Weights of a small self-supervised image encoder.
Training: muon at rate 0.014, 3300 steps, batches of 64.
Rows from block 2 of a small self-supervised image encoder, named by matrix and row number. Rows with one number belong to one neuron. Each number is 128 + 24 x the weight over its row's rms, rounded and kept within 0 to 255. All counts start at 0. After the name is the row's rms in percent of the matrix's.
Before each neuron's rows are labels from the 100 images, of 14976, where the neuron reaches its largest size: "strongest on" is what is common among them. Only what is clearly more common there than usual is listed. The data: photos of arthropod specimens (BIOSCAN-5M). In brackets: how many of the 100, against the usual share in percent.
# gate: MLP gate (model.blocks.2.mlp.gate.weight, 1024x256), inputs 172-255
# fc1: MLP up (model.blocks.2.mlp.fc1.weight, 1024x256), inputs 172-255
# fc2: MLP down (model.blocks.2.mlp.fc2.weight, 256x1024, transposed), outputs 172-255

strongest on: order Coleoptera (44 vs 16.8)
gate.152 037 [ 83 120  84 105 134 154 166  98 134 126 155 112 123 156 116 150 125 170 154 123 100 138 105 118 154 162 144 127 125 152 134 131 135 122 133 168 137 101 126 126 133 110 134 149 204 147 137 152 139 120  80 139  56 135  82 162 127  51 116 116 129 137 127 166 112 121  88 142 150 129 132  96 139 128 127 159 147 110 131 161 142 152 128 118]
fc1.152 033 [134 144 131 121 126 187 118 125 112 127 127 119 170 136 127 126 121 171 135 121  72 134 114 137 106 148 115 126 113 129 117 129 123 100 103 148 123 156 135 113 115 118 176 128 153 121 119 119 121 141 123 117 130  92 140 103 128 168 134 114 117 115 140 100 124 166 119 139 100 129  99 160 134 164 125 176 113 128 168  60 109 133 128 112]
fc2.152 039 [105 185  93 121 110 115 155  91 112 196 144 117 129 154 147 137 109 142 128 138 116 142 105 104 116 154 127 103 137 133  94 121 130  76 132 128 121 116  74 136 102 115 119  96 206 171 126 130 128 151 126  89 136 159 152 112 129 134 107 123 108 138 122 104 125 127 123 144 131 103 106 129 105 122 146 133  65 105 139 121 159 118 112 135]

strongest on: order Coleoptera (50 vs 16.8)
gate.702 123 [114 123 157 199 153 126 153 137 131 122 156 126 105  82  92 114 154 160 144 109 109  92 102  89 127 137 134 130 146 116 135 145 135 139 137 115 108 105 128 121 114 117  92 130 138 112 132 126 124 124 129  93 136 119 125 141 128 131 106  87 140 147 119 137 129 152 122 115 171 130 155 117 115 128  93  90 130 154 107  96 180  52 148 170]
fc1.702 107 [159 118 151  80 121 106 140 124 127  80 137 116 101 121 158 140 125 124 125  95 149 122 123 113  94 159 101 114  96 115 114  93 157 112 161 147 144 151 115 145 132 120 186 153 125 105 133 129 133 206 186 140 114 163 119 126 127 142 131 114 164 119 137 119  77 122 174 120 138  95 135 106 131 141 107 143 129 138 105 147  78  88 110 123]
fc2.702 109 [127 152 170 119 120 102 119 111 151 108 160 154 127  71 107 141 156 110 153 110 196 157 122 116 155 125  78 147 105 136 128 104 113 141 133 119 169 113 138 117 112 127 117 144 114 129 128 126 101 121 143 149 121 162  89 127 141 128 129  99  82 122 158 125  93 165 157 119 123  83 106 116 181 107 118 114 134 158 126 147 126  89 159 135]

strongest on: order Hemiptera (28 vs 11.3)
gate.98 087 [133 112 137 181 197 104 126 112 179  91 134 137 103 102  78 113 106 161 160 109 136 101  94 199 114 128 114 147 109 125 128 142 104 119 120 125 126 123 142 132 102 138 144 168 135 127 126 160 126 104 117 128 122 182 139 117 127 126 112 145 142 135 141 118 103 133 150 140 101 145 130 161 113 150 162 133 130  83 105 130 133 186 134  68]
fc1.98 100 [ 83 141 121 137 162 122 129 138 101 108 131 154  93 134 122  82 117  83 133 124 122 131 117 224 157 110  74 122 126 118 117 174 132  91  62 107 153  96 121 134  99 169 143 184  99 110 119 143 145 121 113 169 118 114 140 124 133 124 136 141 143 126 133 139 122 140 141 157  89 143 156 127 106 129 134 124 126  98  85 110 106 131 114 110]
fc2.98 086 [130 148 143  94 128 139 114 104 109 162 141 165 143  82 137 119 117 105 149 148 148 134 155 124 118 146  97 141 150 149  85 181 169 105 117 112 169 109 157 181 133 150 165 134 136 117  95  92 126 161 126 122  85  98 130 134 129 127 125 132 153 139 129 134 116 163 113 115 134  90 103 134 115 121 123 128 120 146 160 146 133 108 135 138]

strongest on: order Lepidoptera (34 vs 7.3)
gate.310 076 [132 107  94 145 131 132 167 151 132 102 116 137 107  93  92 160 109 130 131 151 142  88 216 116  87  86 135 107 115 131 128 128 159 154 135 122 131 112 153 150 104 159 161 134 136 166 137 146 167 119 163 119  89 166 147 139  82  91 128 135  83 130 147 127 120 121 122 128 116  86 119 162 179 143 117 102 127 117 102 161 108 175 133 132]
fc1.310 080 [129 123 123 142 155  78 166  78 117  95 110 104  86 184 145 138 130 132 109 138 109 149 115 135 158 134 160 115 132  96 160 146 139 137 126 150 130 120 106 126 133 114 144 141 116 126 139 107 143 125 135 119 142 125  83 151 116 153 141 203  97 104 133 130 147 143 122 119 130  98 138 121 117 132 108 136 153 146 147 145 127 101 105 114]
fc2.310 079 [158 114 152  73 125 132 107 146 130 123 129 128 148 119 109 142 159 149 134 146 136  90 124 153 100  72 134 152 115 135 116 161 111 124 110  98 138 148 113 102 146 118 162 147 129 118 113 129 139 118 142 106 174 103  65 120 130  68 131 154  96 109 153 124 109 110 159 161 147 122 138 122 132 169 134 149 118 120  81 118 118 109 136 116]

strongest on: order Hemiptera (32 vs 11.3)
gate.258 049 [158 121 101 134  80 161 175 144  99  93  88 114 140 146 154 151 130 150  97 149 158 154 125 125 119 107 144  96 127 153 174 159 161 137 133 124 115 111 130 134 100 156 102 119 120 142 104 138 138  95 149 153 144 162 116 131 187 128 114 101 124 163 163 141  77 130 127 118 125 153 150 119 123 137 176 154 159 124 138 159 123 123 144  82]
fc1.258 057 [119 138 113 130 173 111 164 108 150 155 126 125 132 153 126 153 117  97 141 104 131  95 156 137 103 148 100 115 124  78  99 150 139 138 140 125 121 140  99 111 141  93 123 122  99 131 143  96 118 111 126 155 116 116 136 143  75 101 103 136 149 131 132 139 135  94 118 146 118 133 152 152 149 101 128  62 129 135  98 145 110 162  99 144]
fc2.258 057 [130 123 107  88 104 108 110 103 166  81 143 137 146 154 139 107 146 158 153 146 120  76 126 109 123 115  83 143 127 152 143 147 153 118 152 139 140 123 128 132 137 137 111 127 130 151  90 125  60 123  82 127 129  87 117 126 107 114 184 115 129 145  97  91 141 107 123 131 139 117  90 134 123 151 106 126 114 126 171 122 138 123 139 127]

strongest on: order Lepidoptera (29 vs 7.3)
gate.705 055 [144 162 115 127 124 110 119 130 149 114 126 148 150 142 149 117 141 115 130 113 136 150 117 102  97 118 111 129  90 102 103 112 151 129 144 111 132 137 114  66 139 137 170 147 150 119 100 135 140 145 142 109 118 126 164 122 144 122 130 111  96 170 117 113 127 126 133  93 120  86 135 138 145  94  98 118  94 130 152 146 105 146 169 148]
fc1.705 056 [121 101 123 131 107 167 144 113 124 146 136  88 135 128  84  73 156 141 135 135 132 124 117 149 164 148 155 132 154 134 137 142  97  73  44 151 123 162 111 159 114 116 117 115  95 136 164 146 128 122 121 144 147 136  90 132 110 126 106 124 149 128 150 132 169 136 103 158  95 153  96 116 125 130 159 120 142 120 115 107 158 158 124 116]
fc2.705 064 [164 127 113 139 116 106 132 170 219  74 115 114 157 108  92  87 166 149 130 115 140 153 111 129 138 154 126 196 131 126 125 126 180 115 115 119 109 144 124  59 167 173 143 106 115 145 109 126 132 126 108  78 108 143 166 107 129 110  98 112  95 120 109 117 122 129 114 141 140 152 158 130 146 129 124 110 110 162 140 162 195 113 160 118]

strongest on: order Hymenoptera (51 vs 20.5)
gate.204 131 [ 97 103 161 122 125 122 170 115 128 152 166 145 127 135 135 144 124 125 123  92 134 120 147 141 117 139  83 136 157 129 115 127 123 115 122 112 177 135 123 145 150 119  87 159 135 146 161 102 154 172 143  85 154  97 131 134 102 120 118 113 125 103 171 137 117 137 151  86 153 129  81 136 110 174 123 110 121 112 161 105 148 133 116 135]
fc1.204 127 [121 170  70 139 113  98  87 127 144 125 128 107 113 141 108 121 160 171 140 166 111 120 121  98 157 127 120 117 116 106 148 116 124 157 144 100 110 125 161 118 123 133 150 131 118 107  95 129  97 114 121 138 113 114 133 127 177 159 133 122 121 161  95 131 124  91 121 112 137 146 155 153 147  99 129 135 130 135 132 149  97 119 140 117]
fc2.204 120 [104 110 165 148 127 102 136 123 158 111 103 100 150 183 121 156 108 164 171 134 155 131 117 136 112  65 128 125  86 140 107  89 125 119 155  85 125  87 142  83 126 140 132 150 146 100 113 147 184 125 115 107 149 144 148 141 102 124 170 161 109 131 149 144 126 151 175 139 119 124 141 163 161 163 141 123 108 123 152 132 144 116 133 106]

strongest on: class Arachnida (27 vs 4)
gate.500 042 [106 151 127 120 109 114 137 107 152 143 163 115 109 151 142 102  84 130 138 108 135 120 117 108 116 127 143 116  81 138  78 116 134 134  88 132 119 119 171 161 152 159 124 113 140 146 146 124 109 120 138  91 133 148 123 108 164 152 149  88  69 140 133 157 135 129  90 145 105 147 165 120 149 143  74 111 151 175  82 165 125  65 100 129]
fc1.500 036 [139 120 160 145 114 159 145 116 152 122 163 119 107 177 136 109 102 126 176  84 115 142 158  65 122 138 114  78 103 163 115 106 146 116  78 131 144 139 123 129  85 145 150 118 170 136 127 110 128 101 150  78 125 115 166  94 105 127 141 114 148 143 123 130 197 154 148 110  47 115 138 118 126 163 129 127 114 155 113 121 127 170 128 108]
fc2.500 040 [152 130 176 127 138 134  95 144 124 141 134 145 144 144 159 153 164 128 156 131  95 128 159 112  94 137  85 143 132 109 111 112 153 128 131 104 154 108 131 113 122 131 124 136 154 145  91 118 121 137 159 119 122 125 146 124 130 105  82 126 131 105 139 135 163 133 131 109 148 131 138 114 118 131 182 131  93 136 122 127 132 144 119 129]

strongest on: class Arachnida (30 vs 4); order Hemiptera (29 vs 11.3)
gate.336 052 [149 119 109 123 128 133 158 156 166 131 143 138 136 126 153 127 119 112 181 152 136 126 175  49 105 112 133 138  86 153 159 162 128 117 130 117 148 149 137 100  64  92 138 131 105 139 125 145 158  94 116 137 140 190 138 127 123  97  99 158 140 157 132 128 100 124 104 112 120 119 112  24 153 127 173 119 140 128 121 108 113 166 104 127]
fc1.336 052 [124 127 132 140 124 108 169 168 153 156  85 140 117 139 111 150 117 140 152 125 170 137 157 121 121  70 116 144 129 162 134 145 101  87 127 128 175 132 131 119  90 108 162 132 102 105 175 130 131  97 139 132 151 146  96 129  96  86 201 137 169 114  93 134 138 100 159 167 153 105 131  95 140 132 111 144 121 175 144 119 132  95  98 132]
fc2.336 055 [102 144 112 129 154 130 172 126 130 155 102 103 135 124 145 149 105 185 137 121  81 138 137 145 105 177 124 131 139 125 137 175 125 138 126 142 153  98 171 139 119 152 160 129 111  99 164 165 120 102 110  96 121  75 126 150 116 111 145 142 114  81 111 125 177 126 151 115 156 110 160 128 130 109 115 155 118 172 141 149  87 108 135 120]

strongest on: order Coleoptera (79 vs 16.8)
gate.137 167 [111 144 137 141 127 109 102 189 171 156 103 183 169 105 143 125 105 120 147 142 120 131 127  98 121 160 141  84 152 134  97 103 125 134  98 115 132 175 124 103  76 151 144 123 129 193 100  96 155  64  97 148 125 124 151 117 119 125 109 156 149 115 149 137 154  99  94 123 120 144 144 123 115 145  96 123 152 146 141 137 150 135 130 124]
fc1.137 152 [117 174 137 123 123 135  79 152 128 152 130 115 124 131 139 128  99 147 183 112  44  94 148 143 137 120 163 120 138 149 130 127 103 134 121 164 149 177 158 147  85 143 170 165 125 173 130 137 148  61 107 122 147 142 122 115 136 136 154 133 114 133 133 123 112  93 142 162 108 173 152 117 139 152 127 147 139 132  88 124 140 107 136 144]
fc2.137 153 [130 166  79 115 136 164 148 135  71 132 143 129 154 115 167  95 123 147 139 139 120 144 117  95 165 131 124 120 140 125 110 115 131  97 137  97 174 121 104 143 153 142 126 112 120 146 114 141 125 155  96 131 140 120 137 136 170 161 183 146 100 152 121 109 111 143  91 111 164 141 139 174 117 133 111 111 116 120 157 127 118 164 176 103]

strongest on: order Diptera (61 vs 30.6)
gate.575 165 [ 56 129 107 158 130 136  98 105 131 140 162 131 134 122 122 172 134 100 162 140 130 180 147 114  96 129 135 112 134 109 117  88 108 112 137 121  84 114  83 119 140 116 132 128 113 132 111 128 134 122 141 120 128 150 129 143 148 139 115 130 152 130 142 136 154 114 137 124  84 135 142 102 139 115  92  79 135 145 124 111 162 145 135 144]
fc1.575 154 [123  99 155 104  91 144 154 131 116 128 122 110  81 128 150 161 152 111 109 138 120  91 118 142 149 108 156 122 113 176 108 133 125 147 118 161 145 136 155 101 110 144  89 155 166 110 155 129 138 120 126 118 136 146 141 154 115  66 151 115 144 165 136 166 111 116 149 149 233  91 135 137 112 114 113 186 145 127 115 163  96  98 137 129]
fc2.575 154 [137 142  93 188 111 136 106  96 100 129 125 139 157 108 195 104 126 143 123  94 128  94 109 127 143 149 126 166 142 138 116  92 117 164 138 103 176 118  56 145 137 129 146 162 127 123 163 118 146 101 119 113 143 126 121 100 128 149 145 159 109 132 110  90 122 113 153 147 114 168 139 102 139  87 169 120 142 118 139 127 141 123 112 137]

strongest on: class Arachnida (26 vs 4)
gate.739 128 [163 110 114 102 122 122 110 170 120 175 162 158 123 157  98 147  78 112 143 124 119 118 128 127 158 125 121 135  90 127 149 111 156 124 114 130 140 151  91 162 118 151 129 148 127 113  76 152 124  71 148 134  82 137 110 133 148 184 116 141 145 123 107 133 107 132 101 111  98 154 187  88 139 138 100 134 116 177 116 132 166 151 129 122]
fc1.739 128 [140 128 131 114 122 104 130 126 131 113 166  69 128 115 124 109 123  89 164 123 164  95 156 118 114 181 138 103 133 127 120 127 146 145  62 108  94 172 107 143 132 127 103 112 109 126 112 168 130 134 104 157 119 122 162 109 159 132 117 119 138 143  71 146 140 131 145 131 115 131 168 130 137 172  79 126 155 128 165 104 113 175 140 118]
fc2.739 124 [133  92 144 128 133 132 105 120 115 123 164 100 168  88 107 118 113 102 117 124 117 132 134 111 129 124 118 162 130 132 107 109 127 142 153  76 113 134 130 141 100 122 205 131 145 176 142 120 123 131 134 134 133 106 170 156 113 112 121 108 104 177 114 151 161 125 118  97 129 124 153 125 138  99 130 101 119 117 180 125 122 129 103 154]

strongest on: order Hymenoptera (44 vs 20.5)
gate.116 111 [110 104 135 124 159 149 141 125 174 195 111 119 174  36 122 109 103 119 110 114 148 138 126 134 121 143 182 139 172 180  64 131 133 136 107 155 155  98 123 110 162 150  91 136 141 151 129  85 144 140 102 129 157 138 142 144  72 100 148 116 130 124 137 102 161 144 158  88 120 105 135 155 120 129 108 128 146 129 128 106 133  65 131 132]
fc1.116 111 [117 133 125 173  98  96  95 115 116 139 142 120 105 145 132 149 158  97 123 114 115  97 142 122 114 159 137 138 112 107 142 116 116 134 119 142 126 146 163 116 112 120 128 110 152 131 178 128 147 133 124 119  67  83 138 151 131 148  88  82 127 133 134 191 144 106 130 125 110 155 146  91 130 172 133 124  94 110 100 121 106 154  89 143]
fc2.116 113 [129 144 170 119 116  99 153 122 170 143 102 119 114 135 119 120 103 159 118  73 157 129 118 108 130 124 139 122 170 187 110 110 146 120 121 137 121 142  89 158 131 127  78 104 133 192 113 100  94 115 130 137 127 203 134 128 143 117 154 176 159 107 124 138 123 150 119 124 177 102 149 111 129 115 153 133 171 171 120 137 190  85 108  98]

strongest on: order Psocodea (25 vs 3.7)
gate.174 059 [114 145  86 136 125 136 137 101 131 122 134 118 127 122 121 132 234 167 118 121 183 120 150 137 112 153 151 150 143 117 117 141 139 185  95 159 129 124 141 119 130 168 106  95 120 110 126 109 121 116 154 132 126 128 152 163 153 113 107 100 164 121 124 164 126 124 105 122 155 123 116  50  64 116 111 155 153 125 119 144 139 170 119  95]
fc1.174 055 [105  99 140 110 175 124 122 145 122 126 127 126 172 137 114  96  98 120 102 143 113 128 109 142 131  98 129  97 108 124 139 113 113  80 121 113  84 161 121 122  88 116 146 146 131 112 104 147 122 154 115 133 152 134 129 124 132 162 106 120  76 105 148  78 137 142 118 128 116 140 171 136  88 110 117  66 106 116 159 108 110 115 105 136]
fc2.174 066 [116  91 108 135 111 115 127 159 152 170 100 125 121 144  91 122 134 147 136  97 116 164 140 115 157 101 138 182 133 104  79 133 122 167 127 174 122 137 131 137 148 105 126 142 143 104 104 160 114 130 127 140 141 101 138 156 123 185 143 138 140 149 145 144 131 148 139 106 142  88 113  88 122  95 112 122  97 100 163 110 115 152 122 141]

strongest on: order Hemiptera (37 vs 11.3)
gate.351 071 [114 111 123 132 124 128 105 135 115 165 103 169 133 146 100  94 142 161 136 147 139 135  89  93 107 127 158  93 106 104  86 111 143 130  98 139 116 128 154 170 114 172  89 131 130 143 120 101 186 154 118 156 129 177 132 119 187 161 186 125 119 113 121 121 101 105  79 108 158 107 128 152 138 107 125 166 115 137 134  92 104  93 125 127]
fc1.351 051 [170 165 106 110  84 122 126 103  89 136 149 157  82 129 140 132 115 131 141 114 166 153  92 117 109 129 173 118 114 131 101 142 145 107 129 121 130 149 130 145 142 102 144 102 149 198 146 137 119 124 135 126 139 155 168  94 118 159 128 108 127  81 149 119 108 105  89 145 110 146 103 108 139 164 137 164  87 152 146  92  99 105 109 115]
fc2.351 073 [117 126 131 103 121 151 154 122 127 135 142 147 136 139 109 141  85 129 133 115 107 144 139 180 134 122 146 191 179 160 105 151 102  80 132 127 143 144 132 107 105 117 168  42 145 159 123 157 102 143 122 140 134  98 137  92 102 130 122 102 111 114 154 171 116 164 140 134  92 147 165 119 127 131 123 142  89 135 121 115 110 132 104 114]

strongest on: order Coleoptera (40 vs 16.8)
gate.172 131 [148 126 125  85 133 185 122 137 113 144 156 139 153 123 131 162 109 112 134  96 143 109 113  99 136 106  82 158 111 165 147 127 184 136 116 117  97  43 121 132 144 164 168 144 134 179 111 161 179  76 134 140 140 113 158 152 100 104  85  96  90 136 111 123 134 116 138 124 153 160 179 133 113 115 153 118 138 124 111  81 116 103 131 145]
fc1.172 129 [157 122 109 124 135 156 112 133 121 160 150  95 123 140 148 177 107 156 139 141 127 137  86 131 131 122 125 108 130 163 141 124 130 114  78 164 110  92 137 117 169 135 160 127 133 130  81 153 146 115  88 108 153 147 148 144  79 126 126 127 109 142 114 130 161 151 142 158 162 147 160 139 123 107 133 145 171 152 122 117 125 147 117 152]
fc2.172 124 [160 127 132 139 119 128 106 122 190 159 155 108 128 142 119 111 109 154 126 160 107 138 159 131  97 145 144 129 106 112 119 106 117 135 158  82 147 125 118 147 142 126 138 121 125 123 144 105  56 133 127  96 101 159 147 103 107 115 148 168 145 104 114 158 125 105 137  88  90 136 180 127 137 121 131 156  78 150  90 105 137 151 161 129]

strongest on: class Arachnida (25 vs 4)
gate.578 116 [122 132 143 130 151 172 137 126 106 117 142 123 120 185 128 151 110 138  64 134 134 149 153 125 144 182 155 158 113 130 142 128 108 152 150 131 136 120 141 122 111 111 176 169 130 113 161 126 116 123 128  83 137 175 144 161 142 120  70 102 105  99 139 122  73 142 109 130 141 120 129 131 103 120 139 169 149 123  87 120 148 113 120 135]
fc1.578 113 [ 92 129 160 110 145 141 134 112 113 110 115 156 117 169 127 141 115 157  70 140 122 145 169  92 150 168 138 159 108 114 118 137 115 143 120 120  91 148 116  97 124 101 163 118 126  79 129 131 122 143 117 135 135 170 175 129 161 114  92 135  78  77 173 144 119 183 136 118 189 120 134 142 119 100 136 177 150 103 107 135 132 120 160 163]
fc2.578 115 [129 131  94  94 138 146 111 112 143 105 146 151 118 112 164 135 129 161 136 186 117  77 132 147  93  69 130 120  92 108 112  74 129 130  96 102  75 128  98 115 114 118 108  96 142 138 125 122 111 152 114 144 112 125 137  98 142 138 126 167 130 136 134 147 152 121 109 107 132 132 162 148  69 112 120 139 185 122 105 138 152 131 121 148]

strongest on: class Arachnida (26 vs 4)
gate.671 066 [149 112 104 158 152 145 156 114 139 176 130 130 158 154 122  81 123 129 122 111 136 115 111 154 129 133 165 138 118 108 141 123 100 127  88 106 103 120 126 135 166 161 129 128 150 140  77 110 127  93 151 133 157 110 125  52 149 134 142 168 133 107  68 140 124 112 141  94 129 109 137 138 162 155 142 151 137 136 119 111 118 171 116 145]
fc1.671 061 [ 79 128 155 143 139 124  88 136 109  85 112 126 116 166 140 145 119 113 110 134 126 138 128 133  79 156 108 129 149 124 105 108 129  95 172 135 132 119 100 117 126  78 126  96 136 137 152 149 141 157 115 142 111 117 141 147 103 102  82 122  99 138 170 149 159 140 112 154 112 139 193 127 119 133 134 113 115 121 143 145 130  98 120  84]
fc2.671 061 [170 145 133 116 152 145 169 165 119 144 139 120 162 149 131  94 122 121 142  89 107 122 141 154 121 155 156 176 125  98 150 123 168 121 113 162 129 149 185 139 118 121 154 100 105 173 104  83 136 133  93 169 141 109  88 100 150 130 121 131  72 142 104 137  94 152 110 160 126 125 117 140 125 138 119 139 128  86 121 118  80 120  89 107]

strongest on: class Arachnida (47 vs 4); order Trombidiformes (39 vs 1.4)
gate.167 161 [153 146 155 147 129 120 140 153 114 135 168 138 136 129 132 128 178 134 136 156 158 110 139 111 134 114 150 127  93 126 168 126  93  95 137 141 111 154 143 165 115 127  87 128 101 112 111 118 151 145 176 141 148 124 152  97  89 154 106  91 114 107 163 139 132  93 118 108  82 135 124 153 135  95 148 140 168 114  87 113 152 137 128 103]
fc1.167 164 [126 201  95 173 106 124 144 121 138 167 149 150 135 137 104 128 139 140 120 172 134 139 106 149 107 120 144 173 159 122 135 119  87 109 139 126 131  93 128 136 109 171 154 153 142 113 126 105 152 114 103  94 114 116 120  87 127  92 125 118 101 135 156 139 102 166  92 118 132 132 124 144 107 167  96 124 107 133 112  95 115 106  86 106]
fc2.167 152 [152 109 123 125 177 120 152 149 172 168 100  88 143 129 143  84  81 137 105  64 117 132 107 123 160 150 169 108 149  94  75 132 146 161 127 150  98 138 146  81 141 101 130  86 139 127 113 127 109 141 170 126 144 139 131 133 180 116 128 127 115 117 147 150 131 140  95 144  91 175 131 183 151 110 110 110 155 114 151 140 142 144 142 156]

strongest on: order Diptera (69 vs 30.6)
gate.273 130 [169 121 172  95 107 178 113 174 145 116 152 140 110 125 161 118 127 122 112 153 146 160  96 142 169  91 203 167 120 180 118 122 159 135  99 121 149 122  90 120 147 198 147 152 105 100 151 131 129 126 103 121  95  73 151 147 115 120 137 139 148 126  94  85 162 153 104  92 125 114 162 117 152 173 135  85 116 146 121  95 137 129 102 112]
fc1.273 130 [163 113  85 119 129  81 107  94 110  91 110 127 114 123 114 192 148 122 146 114 142 135 174  70  71 149 109 114 109 104 133 153  99  85 113 132 157 122 158 149 143  66 125 128 145 123  94 130 105 152 132  94 156 140 126 118 155 138 121 121 105 102 151 125 100 101 124 155 134 126  99 108 153 107 125 115 148 104 142 181 106 131 140 134]
fc2.273 123 [139  89 170 115  79 142 113 167 110 134  99 140 113  83 108 136  98 141 144 136 154 143 114 148 123 146 198  91 128  93 137 135 141 126 119 116 132 121 117  74 129  70 126 116 130 121 106 173 120 137 138 105  84 123 170 157 127 138 144 127 180 111 140 118  87 171 150 127 134 120  94 110  93 176 130 131 157 141 147 112  93 136 155 119]